python train.py --arch="dit" --model="image flow-matching model" --dataset="photos of plants and fungi (iNaturalist)" --train_examples=90422 --image_size=32 --horizontal_flip=true --conditioning="none" --objective="flow_matching" --cond_dim=128 --logit_normal_time=false --norm="layernorm" --hidden_act="silu" --head_dim=16 --fused_qkv=true --qk_norm=false --moe="top_k" --num_experts=32 --moe_every=1 --expert_mlp_ratio=0.5 --experts_per_token=2 --shared_expert=false --patch_size=[4, 4] --layers=6 --width=256 --positions="conv" --optimizer="muon" --muon_scale="spectral" --learning_rate=0.032 --momentum=0.95 --nesterov=true --orthogonalizer="newton_schulz_5" --adamw_lr_other_params=0.0024 --max_grad_norm=3.0 --gradient_centralization=true --l1_shrink=0.03 --ema_decay=0.99 --magnitude_pruning=0.7 --max_steps=13700 --batch_size=256 --epochs=38.8 --lr_schedule="cosine" --final_lr_fraction=0 --warmup_steps=680 --weight_decay=0.003 --adamw_weight_decay_other_params=0
Rows from block 3 of a small image flow-matching model, named by matrix and row number. Rows with one number within an expert belong to one neuron, the router's apart. Each number is 500 + 40 x the weight over its row's rms, rounded and kept within 0 to 999. All counts start at 0. Numbers have three digits each.
Before each expert's rows are labels from the 100 images, of 14848 (inputs lightly noised), where the router gives the expert most weight on average: "patch colour" is the nearest of a few named colours to the mean colour under the peak. Only what is clearly more common there than usual is listed. The data: photos of plants and fungi (iNaturalist).
# router: router (model.blocks.3.mlp.router.weight, 32x256, trained with AdamW), inputs 0-127
# up: expert up (model.blocks.3.mlp.up, 32x128x256), inputs 0-127
# down: expert down (model.blocks.3.mlp.down, 32x256x128, transposed), outputs 0-127

# expert 5
patch colour: grey
router.5:437522561573476516493506490453432433470594523524564654539459519530566479528463513514474530497507507400509502553467515468492506506456394499554518431506450478484575520463528464477532526466546454479494501466470522501460470557488530563485466477479476491497537535528534547524480548516545565515534500522521488456484491530549493480514488526601519510500531486522517471556521528577558535464508
up.10:500500500500500500500504500500504500500500500500500500500500500500500500500500500500521500500500500500500500500500500500500500500521691500500487500500498040500500500500500500401500501500500500500499500500500500500500547500500500500500500500501500500500500500500500511500500498486500500500500500500500499500500500500500500500500500500500500445500500500500500500500500495500500500500500
down.10:500500500500500395500500500500500500500500500500500500529568501500419500500499500500493501500500500500208500500500500514500550500500569494500399500500500502500500500500275500500521500500506500500500500500500500500500500500500500500500500499500489500500500500500500143500500500500500500500500500500500500500500500500500506500500500467494500506500500500511500378500500498500500500483500
up.12:538500500481501522500500500500501500500500500500500500500500500500500500500485500500499504500498500500500500500500500558500522500444500473500500500500494500505500500500248500500500500500500500574500500500500500500500500500500500500500500500500500500500500500500500305500500500500127500500500510500500500500500497500500500500500500381500502516500500500500500500500500500500500500500500
down.12:500500500500500664500500500500500500500500500493500500503500500500500500500500500500500496500500500500500500500500376500500550500605500512500500500500504545500500500500491500500500500500551500500500500501500494500500499500500500500443500501500497500500500500500500593500500500500500500500500500500499500500500500500500521500500500500499500485500500500443500585500500500500500500452500
up.27:500500500500500429500497500500500500500500500500442500500500500500501500500500500500498500500500499500500500500500405500500493500500500500500500500500892500500500500500455500517500500500500500500500500500500500500500500500525339501500500500496500500500500500500500500500500500837524500500500500500500501500500500500500500500500500500496500498500476500500502500500500492500500500500500
down.27:500500500500500500500500500500500500500500500500500500500500500500576500500579500500483500500500500500500500500500432500500487500517387500500500500500564516500500500528255500500500584500500500500500500500500496500500500500500500499500500500500500500500500500500500500500500500500500500500500500500500500500500500384500500500500500253502470724500500500500500500500500500500500500500500
up.40:500500500500501500500500500500522500500500500500500500520500500500500500500500500500500501500577500500560500500514513499500827500500500500500438500500972491500500500500499500500500500500500500501500500500500500500500574500501503500500500500500500500500500500500500725500500503500500500500500499500500499500500500500500500500500500500501500500500471500500500500500500500500500500500500
down.40:500500500500500371500500500500500500500500500500500500493500480500545500500600500500546496500504500500537500500500517500500500500500500495500500500500230500500500500500381500500500504500500500509500500500500500500500500500500500496488500500500500500500500500500500788500501500500500500500500500500500500500500500514500500500500500500500500500500500500492500500500500500500500500472500
up.44:500500500500500500500500500500500500500500500500500500500500500500500500500500500500522500500497500500500500500500500500500500500500983500500500500500171499500500500500500500500500500500500500502500500500500500500500500500500500500500500500500500500500500500500500330500500500500500500500500500500500500500500500500500500500500500500500500500500500500500500500500500500500500500500500
down.44:500500500500500500500500500500500500500500500500500500500500500500500500500498500500517499500500500500500500500500505500500464500500500500500500500500723500500500500500500500500500500500502500501500500500500500500500500500500500500500500500500500500500500500500500262500500500500500500500500500500500500500500500495500558500500500513500500500500500500500500500500500499500500500497500
up.47:500504500501500499500500500500500500500500500500500500483500500500500500500500500500500500500500500500500500500500500500500495500500251500500500500500500500500500500500500500500500500500500500500500500500500500500500500500500500500500500500500500500500500500500500864500500500500500500500500500500500500500500500500500500500502500500500500500500500500500500500500500500500500500500500
down.47:500500500500500498500500500500500500500500500500500500500500471500464500500500500500500500500521500500528500500500495500500500500548831500500500500500500500500500500500500500500500500500500500500500500500500500500500500500500500501502500500500500500500500500500500500500576500500500500500500500500500500500500500500500731500500500500500500500500500500500500500500500500500500500500500
up.56:528500500500500500500498500500500500500500500500500500500500500500500500500489500500500500500139499500503500506501500499500500500500506500500500500500923500500500500500500500500500501500500500492499500500500500500500500501500502500500500500501500500500500500500500190500500497500500500500500500500501500499500500500500500500497500500500500493500542500500500500500500500500500500500500
down.56:500500500500500500500500500500500500500500500500500500391501635500516500500468500500500500500500500500388500500500469500500713500500501500500512500500594500500500500500500500500500500500500500476500500500500500500500495500500500500500500500500500500500500500500500264500500500500500500500500500500500500500500304500500500500500500500500500668500500500500500500500500501500500500478500
up.64:500500500500500500500500500500500500500500500500500500491500500500500500500500500500499500500500500500500500500500500500500500500500504500500500500500510522500500500500500500500500500500500500500500500500500500500500500500500500500500500500500500500500500500500500485500500500500501500500500500500500501500500500500500500500500500500500500498500500500500500500500500500500500500500500
down.64:500500500500500513500500499500500500500500500500500500499500479500503500500506500500503500500500500500500500500500491500500437500500474500500500500500717500500500500500498500500500500500490500500500500500500500500500499500500500500500500500500500500500500500500500524500500500500500500500500500500500500500500500500500263500500500500500500500500500500503500500500500500500500500496500
up.66:501502500499500500500500500500500500500500500500500500683500500500498500500500500500500496500328533500500500500500500519500460489537500502500500500500480455501500500500509500500500500500500500500673500500500500500500500500500500500500500500672500500500500500500500500500491500500509500500500502500500445471497500500500500500500500500500500501500500500495500500500500501500500500500500
down.66:500500500500500500500500500500500500500500500500500500500506500500475500500500500500376504500490503500455500500500500500500556500496500500500610500500500500500500500523508500500500500500533500500500500500472530500500500500500500500500500494500500500500500500500500296500500500500500500500500500500500500500500500500506494500500500644500500500500500500517500500500500500500500500521500
up.71:500501500500500500500499500500500500500500500500500500500500500500500500500500500500500500500499500500500500500500500500500496500499501500500500500500500500500500500500501500498500503500500500500500500500500500500500500500500500500500500500500500500500500500500500285500500500500500500500500500500500510500500500500500500500500500500500500524500467500493501500500500500500500500500500
down.71:500500500500500421500500500500500500500500500500500500500500723500525500500448500500500500500500500500500500500500500500500527500500429500500514500500537590500500500500514500500500500500500500438500500500502500500500519500500500500500500500514500500500491500500500863500511500500500500500500500500500500498500500500500304500500500416509500501500500500540500513500500500500500500266500
up.75:501498500500500500500500500500500500500500500500500500500500500500500500500500500500500500500499500500504500500500500500500500500500500500500500500500493500500500500500500500500500500500500500500500500500500500500500500500500500500500500500500500500500500500500500497500500500500500500500500499500500500499500498500500500500500500498500500500500500500500500500500500500500500500500500
down.75:500500500500500500500500506500500500500500500500500500500500498500134500500488500500500500500500500500500500500500500500500500500499500500500500500500500502500500500500499500500500500500500500500500500500500500500500500500500500500500500500500500500500493500500500500500500500500500500500500500500500500500500500500500500500500500500500500496500500500500500500500500500500500500493500
up.76:500502500500501503500500500500500500500500500500500500500500500500500500500500500500500500500501622500500500500500498500500498500500500500500500500500500506502500500498500500482500500500500500502501500502500500500500500500500500500500500500500500500500500500500500500500500495430496500500500500500501500500500500500500500500509500500500500500500163500500500500500500488500500500500500
down.76:500498500500500500500500500500500500500500500499500500500500566500500500500500500500500506500500500500500500500500459500500481500500778501500294500500500520500500500478505500500500500500500500500500500500382500500500501500500500500476500500500498500500500500500500500500502500500500500500500500500500500500500492495500500500500500500500500500500500500500500642500500558500500500663500

# expert 30
patch colour: black
router.30:527507409555466486507530547510454481590384476546570592506515478459499562503489525459490504523572485498456560513497503529535568484424483472531508484526566485502568470501535488504487492497542488469506520523535498479469455437505527468462507572498486539506484525500435594478471478500470543438501495474505585487520501502543580503531594543513438494569506514466524603492438508511414520564485
up.7:500500500500500500500499500500501500500500500500500500500500500500500500500500500500500999500503500500500500500500500500500500500500500500500500500500447501513500500500500500500500500500500500500500500500500500500500500500500500500500500500500500500500500500500500500500500500500500500500500500500500500498500500500500500500500500500500500500500500500499500500500500500500500500500500
down.7:500500500500500500500500500500500500500500500500500500506500500500500500500473500500440649500500380500809500500500503500500500500496500500500493500500488500500500500518349500500500500500490500500500500500500500500500502500500500500042500500502497500500500500500500521500501500610500500500500500500500500500500500500500500500500500499500500489500500500500500500500500507500500500506500
up.17:500500500500500500500500500500500500500500500500500500501500500500500500500500500500500500500500500500500500500500500500500500500500500500500500500500510500500500500500500500500500500500500500500500500500500500500500501500500500500500500500500500500500500500500500500500500500500500500500500500500500000500500500500500500500500500500500500500500500500501500500500500500500500500500500
down.17:500500500500500500500500500500500500500500500500500500505500500500508500500502500500485500500500500500500500500500495500500579500499514500500500500500500500500500500500483500500500500500502500500500500500500500500500500500500500512500500500500500500500500500500500445500500500500500500500500500500500500500500500500500500500500500501500500500500500500521500500500500500500500500527500
up.20:500500500500500500500500500500500500500500500500500500498500500500500500500500500500501493500500500500500500500500500500500500500500500500500495500500500500500500500501500500472500501500500500502500500496500500500500500500500381500500500500500500500500500500500500500500500500500500500500500521500555500500500500500499500500503500495500500493500500492500500500500500504500500500500500
down.20:500500500500500506500500500500500500500500500497500500500500589500605500500500500500506502500500500500500500500500500500500524500500500500500499500500500499500500500500500500500500502500499500500500500500500501500500500500500500500500500500500500500500500500500500500500500500500500500500500500500500500500500500500500500500500500500485500501500500500500500459500500520500500500500500
up.23:500500500500500500500500500500500500500500500500500500500500500500500500500500500500500500500500500500500500500500500500500500500500513500500500500500500500500500500500999500500500500500500500500500500500500500500500500500500500500500500500500500500500500500500500499500500500500500500500500500500500500500500500500500500500500500500500500500500500500500500500500500500500500500500500
down.23:500500500500500500500500500500500500500500500500501500506500503500500500500503533500514500500500500500500500500500560500500499500499500500500371500500502364500500500500701500500500441500500500500500500500500500500500467500500500541501500500500500500500500500500500500500500500500500500500500500500500500500500500448500431500500500501500500500500500500620500500500500500500500500500500
up.29:500498500500500500500500500500500500500500500500500500501500500500500500500500500500791500500500500500500500500500502500500502500500500500500500500500501500500500500500500500500500500500500500500500500500500500500500500500500500500500500500500500500500500500500500500500500500500500500500500500500500500500500500500500500500500500409500500500500500500500500500500500500500500500500500
down.29:500500500500500500500500500500500500500500500500500500502500482500120500500500500500006501500500500500483500500500500500500536500500503500500500500500508500500500500497500500500500500500500500501500500500500500500500500500500500500516500500500500500500500500500500508500497500500500500500500500500500500500500500503500524500500500497499500498500500500500500500500500500500500500507500
up.32:500500500500500519500500500500499500500500500500500500510500500500500500500500500500500501500492501500500500500500500500500501500495525500500500500500520494500500500500500500507500500500500500500500500500500500500500500500500501500500500500500500500500500500500500517500500500500500500500500501500500500500500500500500500500500500500506500551500500500444500500500500500500500500500500
down.32:500500500500500456500500500500500500500500500508500500512500497500478500500380500500500500500500500500501500500500464500500506500499531500500499500500500477500500500500489500500500512500511500490500500500500500500500512500500500500500500500500500500500500500500500529500500500500500500500500500500500500552500500612500495500500500500500501500500500500500500500500500500500500500613500
up.42:500500500500500499500500500500500500500500500500500500500500500500500500500500500500500500500500500500500500500500447500500503500000500500500500500500523497500500500500501500500500500500500500500500500500500500500500492500500500500500500500500500500500500500500500457500500499500500500500500481500500500500500500500500500500500500500500500291500500500500500500500500500500500500500500
down.42:500500500500500500500500500500500500500500500500500500500515500500500500500764500500491500500507500500498500500500158500500538500467500500500493500500497537500500500486486500500500500500455500500500498500500500500500485500500500500501500502500500500500500500500500574500500500500500500500500500500500500500500500506500561500500500552501500496500500500501500423500500500500500500462500
up.44:500500500500500500500500500500500500500500500500500500439500500500500500500500500500500500500744500500500500500500500500500514500500500500500500500500500499500500500500500500500500500500500500635500500500500500500500109500500500500500500500500500500500500500500500500500500511500500500500500500500500500500500500500500500500500500500434500502500498500500500500500500500500500500500500
down.44:500500500500500499500500500500500500500500500500500500497500487500504500500500500500463500500681500500489500500500500500500500500461500500500508500500478448500500500500500500500500500500552500784500549500500500500500959500500500368500500500500500500500500500500500561500500500500500500500500500500500500500500500498500555500500500491498500508500500500455500516500500511500500500500500
up.63:500502500500500504500500500500500500500500500500599500512500500500500500500488500500500500500481499500500500500500000499519500500500499500500500500500500504500500500500483500500500534500498500500500500500500500500500500503500499500500500500500500500500500500500500500500500485500500500500500500500501500499500500500500500500474500500500500496500503492474500500500500500500500500500500
down.63:500500500500500500500500500500500500500500500493501500534500500500509500500500500500500501500500500500500500500500500500500500500531500497500543500500497500500500500327468500500500501500443500470500500500505534500500487500500500543500500500458500500500500500500500500500500500500500500500498500500500500500500500537500475500500500503500500500500500500838500500500500500500500500500500
up.65:500500500500498500500484500500500500500500500500500500500500500500500500500497500500500503500501528500372500500484500500500621500440500500500499500500500500500500500473500500485500440500500500642224500500500500500500500500500500500495500500449500500500500500500500493500500500500500500500500540500500500448500499500500500500499500500365500506500501156496500500500500508500500500500500
down.65:500500500500500506500500500500500500500500500500498500500500502500505500500527500500500498500500500500000500500499361500500500500500467500500491500500500474500500500500500500500500500500500500545500500500502500500500500500500500498536500500500500500500500500500500485500500500500500500500500500500500500500500500499500500500500500500500500500500500500503500496500500500500500500496500
up.74:500505500499500500500500500500501500500500500500500500500500500500500500500500500500500500500508500500497500500500500500500500500500500500500500500500500500500500500500500500500500500500500500500500500500500500500500500499500500500500500500500500500500500500500500491500500499500498500500500500500500500503500499500500500500527500500500500500500500489499500500500500500500500500500500
down.74:500500500500500500500500500500500500500500500500500500500500521500507500500999500500500501500500500500501500500500498500500509500473499500500500500500525501500500500500500500500500500500491500504500500500500500500500500500500500302500500500499499500500500500500500460500499500500500500500500500500500500500500500549500500500500500500502500640500500500500500594500500500500500500499500
up.79:500500500500500501500499500500500500500500500500500500509500500500500500500500500500500500500500500500500500500500523500500909500500495500500500500500965500500500500500500500500500500500500500500500500500500500500500500500500500500500500500500500500500500500500500484500500502500500500500500500500500500501500500500500500500500500500500500501500500500500500500500500500500500500500500
down.79:500500500500500500500500500500500500500500500500498500476500500500495500500498500500479500500500500500500500500500500500500464500500500500500500500500509502500500500501500500500500500500500500500500500500500500500500499500500500500500500500500500500500500500500500501500500500500500500500500500500500500500500500500500483500500500500466500500500500500500500500500500500500500500591500

# expert 20
patch colour: black
router.20:554493477517492484490506507494430563442513548584468585464457506536534471517483522486496515497573521461516483477470462511519477516449413443479529453549492465439523471515485438508571510511523512484515558502507502493437507502477503546527480495477427476528487509574552507558442512473542491477535501507482554472464472618541602460505473510601428477593481484509504478489530484500507477494567
up.5:500500500500500543500500500500502500500500500500500500504500500500500500500500500500500501500500999500688500500498500500500425500482500500500505500500504500501500500498536500499500500500500500483500500500500500500500500500500500499500500500500500500500500500500500500500500303500500500500500500500500503500500497500500500500499500492500500500500500502500500500500500498500500500500500
down.5:486462500500500500500500500500496500500500500491497500466500500500735500500433500500480500500500160500498500500500500507500548500460500500500663500500500520500500500479500500480500500500500500489500500500500500500500450500500500500445500500491477500500500500500500502500500500515500500500500500500500500500500500515500500500500500603504522510500500500500500609500500496500500500500500
up.10:517500500501500500500500500500500500500500500500499500503500500500500500500500500500500500500500500500500500500501500500500500501596500500500500500500500478501500500500501500495500500500500500536500500500500500500500500500500607500500500500500500500500500500500500000500500499500500500500500500500500500500501541500500500500500500500500500500500500479500500500500500500500500501500500
down.10:552453500500500397500504500500500500500500500500500500495500500500423500500334500500541500500500500500526500500500500500500631500457187433500493500500500230500500500508501500500500500500466500500500500500488486500500440500500500323510500500500500500500500500500500500500491500500500500500500500500500500500500500500500536500500500532500500496500500500500500500500500500500500500493500
up.12:500494500500500498500500500500491500500500500500500500740500500500500500500500500500500500500501500500500500500500888500500500500500500500500500500500500500503500500501498500500500500500500500500501500500500500500500500500500500500498500500500500500500500500500500496500492497454500500500500495500500500500500813500500500500458500500500500500500500501500500500500500500500500500500500
down.12:500500500500500500500500500500500500500500500443500500615500447500488500500282500500313502500500485500391500500500647498500504500479500479500500500500500487500500500504500500500500500500500500500500500500665500500500500500500500500193500493500500500500500500500500500500501500500500500500500500500500500500500409485500561500500500498500520500500500511500500489500500501500500500500500
up.13:500500500500500500500500500500500500500500500500500500500500500500500500500500500500500500500500500500500500500500500500500498500500499500500500500500500500500500500500500500500500500500500500500500500500500500500500500500500500500500500500500500500500500500500500500500500500500500500500500500500500500500500500500500500500500500500500500500500500500499500500500500500500500500500500
down.13:500500500500500495500500500500500500500500500500500500361500480500500500500500500500483500500500500500500500500500500500500473500500500500500500500500398500500500500500500500500500500500500500495500500500500500500500502500500500501500500500500500500500500500500500766500500500500500500500500500500500500500500500495500575500500500500500500500500500500500500500500500500500500500500500
up.19:500364500500500817500500500500501500500500500500498500491500500500500500500500500500500500500500500500500500500682500500500500500500500500500500500500500500500500500500500500488500500500500500500500500500500500500500500500500499500504500500500500500500500500500500554500500500500502500500500500500502500500500500500500500500500500507500500509500520500500500500500500500500500500500500
down.19:500500500500500500500500500500500500500500500502500500500500474500213500500499500500500500500500500500864500500500500553500489500365499500500500500500500333500500500500499500500500500500500500500500500500522500500500498500500500593500500500519500500500508500500500592500500500487510500500500500500500500500500499500500418500500500500500500500500500500512500500500500500500500500500500
up.22:501500500498500501500500500500500500500500500500500500436500500500500500500500500500500500500501499500500500500499500500500500500500500500500504500500497541500500500500500500500500500500500500493499500500500500500500504500500500500500500500504500500500500500500500999500493500500500500500500499500500513503500500500500500500500500499500500501500500494500500500500500500500500500500500
down.22:500500500500500500500500500500500500500500500500500500539500499500455500500634500500567499500500500500500500500500491499500500500500578495500500500500486500500500500500495500500500500500500500500500500500500501500500795500500500500500500500500500500500500500500500500500500500500500500500500500500500500500500500500500500500500500500500500500500500500501500322500500500500500500522500
up.26:500500500500500500500493500500500500500500500500500500499500500500500500500500500500481500500519500500500500500502460500500579500499500500500500500500503500500500500500501500501500500500500500506500500500500500500500500499500487500500500500500500500500500500500500999500500500500500500500500500500500508460500500500500500500500500500500500500500500500500500502500500500500500500500500
down.26:500500500500500502500500500500500500500500500515502500515500501500500500500689500500518503500532500500500500500500500500500257500551590500500500500500367500500500500500502500500500497500490500500500500500500500500500766500500500500500500500500500500500502500500500500500500500499500500500500500500500500500500500500500345500500500497492500342500500500359500500500500503500500500483500
up.28:500423500500500493500452500500452500500500500500500500426500500500500500500500500500456500500500438500500500500500500500500329500619500500500500500500500409500499500500496500500500499500500500500501500500500500500500944500500477500500500500500500500500500500500500630500500499500500500500500499500500569500500500500500500500500500496496500500500500498500500500500500500500500500500500
down.28:500500500500500479500500500500500500500500500500500500415500494500500500500500500500554454500501500500500500500500559401500679500487469496500434500500500500500500500623501500500500500500500500444500500500703500500500500500500500501505500500500486500500486500500500531500500500500500500500500500500500500500500504472500451500500500437500500541500500500510500500500500500500500500511500
up.31:501500500499500500500502500500501500500500500500500500503500500500500500500500500500500500500500500500497500500500660500500500500494499500500495500500504500500500500500500500500500500500500500660500500500500500500500500500500500500500500500500500500500500500500500539500500587502500500500500500500500500581500500500500500500460500500500500497500002500500500500500497500500500500500500
down.31:508508500500500468500500500500495500500500500532500500482468486500440500500500500500499468500500500500669500500500500497500500500500499500500488500500497307500500500500500500424500500500500500512500500500213500500500422500500500506500500500500500500500503500500500548500500500504500500500500500500500500500500497406500502500500500501500363577500500500499500498500500500500500500411500
up.33:504500500500500418500500500500413500500500500500543500502500500500500500500506500500491500500500500500409500500502500500500499500516500500500500500500558500500500500500326500502500500500500500500500500500500500500500514500500498505500500500498500500500500500500500500500500500520480500500500509500501678500500500500500500500500500500500500500500999484504500500500500499500500500500500
down.33:485500500500500495500498500500500500500500500500500500546622500500500500500465500500500498500500361500500500500500923556500500500500474537500500500500500494500500500536500500500500500500334500490500500500500500500500500500500500500471500500500500500500500500500500487500708500500500500500500500500500500500500500500500416500500500500412500500500500500498500539500500500500500500500500
up.40:500500500500500500500498500500492500500500500500500500500500500500500500500500500500501498500500500500500500500500494500501500500501500500500477500500481500500500500500499500500500505500500500593500500500500500500500496500500625500500500500491500500500500500500500493500500536503500500500500501500500500500500500500500500500493500501499501484500510500500500500500500500500500500500500
down.40:500500500500500548500500500500482500500500500500500500496347496500500500500500500500500715500500499500529500500500514500500501500532500500500435500500517500500500500500500500500500500500500500501500500500500500500500437500500500503500500500501500500500500500500500499500500500500500500500500500500500500500500500503500500500500500500681500645500500500500500515500500500500500500500500
up.57:500500500500500500500500500500500500500500500500500500500500500500500500500500500500500500500500000500500500500500500500500500500500500500500500500500500502500500500500500500502500500500500500500500500500500500500500500500500500500500500500499500500500500500500500559500500525500500500500500500500501500504500498500500500500500500500500507500500500508515500500500500500500500500500500
down.57:500500500500500500500500500500500500500500500500500500516500499500500500500493500500500500500500999500493500500500488500500500500501509500500504500500500500500500500499500500551500500500526500500500500500500500500500499500500500500500500500494500500500500500500500500500499500500500500500500500500500500500500500500500500500500500497500500500500500500571500500500500504500500500581500

# expert 27
patch colour: white
router.27:519493482517529524497499452417532507487535546510445441568410637529453387532497525519523517497524505564508473462502491508520525520516476545516554496528485519514449556495491506522560485566507543498492510509500501520497502535526497579507509482498487488518475510579511507534509537522526465508482516498505486507460508629495312525478418481527541505465515489513494480545537514502568542448541
up.0:500504500500500500500500500500500500500500500500500500500500500500500500500500500500500500500500504500500500500500500999500500500500500500500500500500500500500500500500500500499500500500500500500500500500500497500500500500500500500500500500500500500500500500500500500500500500497500500500500500500500500500500500500500500500501500500500500500500500500500500500500500500500500500500500
down.0:500500500500500500500500500500500500500500500500500500500500500500500500500500500500500500500500500500500500500500500000500500500500500500500500500500500500500500500500500500500500500500500500500500500500500500500500500500500500500500500500500500500500500500500500500500500500500500500500500500500500500500500500500500500500500500500500500500500500500500500500500500500500500500500500
up.1:500500500500500509500500500500500500500500500500500500500500500500500500500424500500500500500500500500500500500500500500500501500500500500500500500500500500500500500500500500500500500500500500500500500500500500500500500500500500500500500500500500500500500500500500500500500500500500500500500500500500500500500500500500500500500500500500500500500505500500500241500500500500500500500500
down.1:500500500500500481500500500500500500500500500500500500500516500500502500500501500500500500500500500500500500500500518500500510500500440497500489500500500499500500500500500500500500500500500500500500500500498500500500502500500500500500500500502500500500500500500500508500500500498500500500500500500500500500500500500500206500500500500500501498500500500500500500500500500500500500492500
up.2:999500500500500500500500500500500500500500500500500500500500501500500500500500500500500500500500500500504500500518500500500500500501501500500498500500500500500500500500500500501500500500500500500500500500500500500500500500500500500503500500500500500500500500500500500500499500500500500500500500500500500500500475500500500500500500500500500500500500500500500500500502500500500500500500
down.2:999500500500500500500479500500500500500500500500500500500428500500500500500508500500475506500500507500479500500500500500500500500500500662500500500500500500500500500500500500513500500500500500500500500500500500500500501500500500500497500500508500500500500500500500500500363500514498500500500500500500500499500577494500500500500500500500500500500500500500500500500500500500500500500500
up.3:498500500500500500500500500500500500500500500500500500500500500500500500500500500500500498500500500500500500500500500504500500500500500500500500500500500499500500500500500500500500500500500500501500500500500501500500500500500500500500500500501500500500500500500500500500502500501500500500500500500502500500500500500500500500500500500500499500500501500500500500500500500500500500500500
down.3:476505500500500500500500500500503501500500500588500500500500500500500500500500500500438500500500508500497500500500500500500498500500500500500500500500500502500500500500500500500499500500500500500500500450510500500500500500500500500457500500500498500500500500500500502500503500500479500500500500500500500500500500500500502500500500500500500499500470500499500500500500500500500500500500
up.4:500500500499500500500500500500500501500500500500500500500500500500500500500500500500500500500500500500500500500500500500500500500500500500500500500500500500500500500500500500506500500500500500500500501508500500500500500500500500500504500500500500500500500500500500500500500500500500500500500500500500500500500000500500500500506500500500500500500500500500500500500500500500500500500500
down.4:508514500500500500500488500500524500500500500512500500500497500500508500500503500500500361500500500500537500500457500501500500500500500509500500500500495500500500500501500500500500500500500500493500500500386483500500500500500500500500500500501500500500500500500500500500499500502500500500500500500500500497500999500500500500500500500476522500500498500499500500500500500500500500500500
up.5:500500500500500500500500500500500500500500500500500500500500500500500500500500500500500500500500500500500500500500500487500500500500500500500500500500500500500500500500500500500500500500500500500500500500500500500500500500500500500500500500500500500500500500500500500500500500500500500500500500500500500500500500500500500500500500500500500500500500500500500500500500500500500500500500
down.5:500500500500500500500500500500500500500500500500500500500500500500500500500500500500500500500500500500500500500500500500500500500500500500500500500500500500500500500500500500506500500500500500500500500500500500500500500500500500500500500500500500500500500500500500500500500500500500500500500500500500500500500500500500500500500500500500500500500500500500500500500500500500500500500500
up.6:499498500500500500500500501500500500500500500500500500500500500500500500500500500500500500500500501500500500500500500501500511500500499500500500500500500500500500500500500500499500500500500500500500500500500500500500500500500500500499500500500500500500500500000500500500500500500501500500500500500500500500500500500500500500500500500500500500500500503500500478500500489500500500500500
down.6:486465500500500622500524500500500498500500500493500500500510499500500500500501500500500500500500504501551500500500517495500480500496433500500500500500528405500500500528500500500500500500500500615500500500500500500500439500500500500519500500500500500500500500500500524500502500500526500500500500500500500489500500500500614500500500500999500499500462500435500500500500332500500500500500
up.7:500499500500500500500500498500500500500500835500500500500500500500499500500500500500500500500500500500500500500500500500500500500500502500500500500500500509500500500500608500500500500500500500499500500500500500500500501500500500500501500500498500500500500500500500500500500500500502500500500500500500488500500500500500500500495457501500500503500500500500500500500500500500500500500500
down.7:499501500500500500500500917500500500500500500500500500500500500500500500500500500500500500500500500500500500500500510500500597500500655502502500500500573510500500500500560500500500500500500500500500500500500500500500498500500500500499500500500499500500500500500500444500500500497507500500500500500500500500500500500500584500500500504500500509500500500500500500500500500500500500500500
up.8:501500500500500500500500500500000500500500500500500500500500500500500500500500500500500500500500500500500500500500497500500500500500549500500500500500500500500500500500500500500500500500500500500500500500500500500500500501500500500502500500500500500500500500500500500500500500500500500500500500500500494500500492500500485500500500500500500500500500500500500500500500500500500500500500
down.8:499465500500500500500499500500942500500500500500500500500513500500500500500494500500502500500500469500500500500500501508500500500506489515500500500500500500500500500500500500500500500500500500500500500500536498500500498500500500500500500500500500500500500500500500504500500500491500500500500500500500500520500499500500500500500500602214509499500492500500500500500500526500500500499500
up.10:500500500500500500500500500500499500500500500500500500500500500500500500500500500500500500500500500500500500500500500000500500500500501500500500500500500500500500500500500500500500500500500500500500500500500502500500500500500500500499500500500500500500500500500500500500500500502500500500500500500500500500500500500500500500500500500500500500500500500500500500500500500500500500500500
down.10:500500500500500500500499500500500500500500500500500500500500500500500500500500500500500500500500500501500500500500500999500500500500501500500500500500500500500500500500500500501500500500500500500500500500439500500500500500500500500500500500500500500500500500500500500500500500500500500500500500500500500500500500500500500500500500500500500500500500500500500500500500500500500500500500
up.11:500500500500500500500503500500500500500500500500500500500500500500500500500500500500500500500500500500511500500500500500500500500501501500500500500500500500500500500500500500501500500500500500500500500500500500500500500500500500500507500500500500500500500500500500500500500500999500500500500500500500500465500500500500500500500500503500500500500500500499500500500500497500500500500500
down.11:500500500500500500500499500500500500500500500500500500500500500500492500500500500500488500500500508507518500500500502501500498500500500512500500500500500500500500500492500500500500500500500500500500500500500494500500500500500500500500500500481500500500500500500500497500500500000503500500500500500500500500500500499500493500500500500500498500500496500498500500500500484500500500503500
up.13:500500500500500500500499500500500500500500500500500500500500500500496500500500500500500498500500500500500500500500500500500500500500500500500500500500500500500500500500500500500500500500500500510500500500500500500500500500500541500500500500500500500500500500500500500500500500500500500500500500500500500500500500500500500500500500500500500500500499501500500500500500500500500500500500
down.13:500500500500500500500497500500500500500500500499500500500501500500509500500500500500524491500500501516500500500500498494500499500500500496500500500500500500500500500500500500500500500500500500500500500500467505500500503500500432500500500500517501500500500500500500500500500500495500500500500500500500500467500490500500230500500500500544500500500471500481500500500500500500500500474500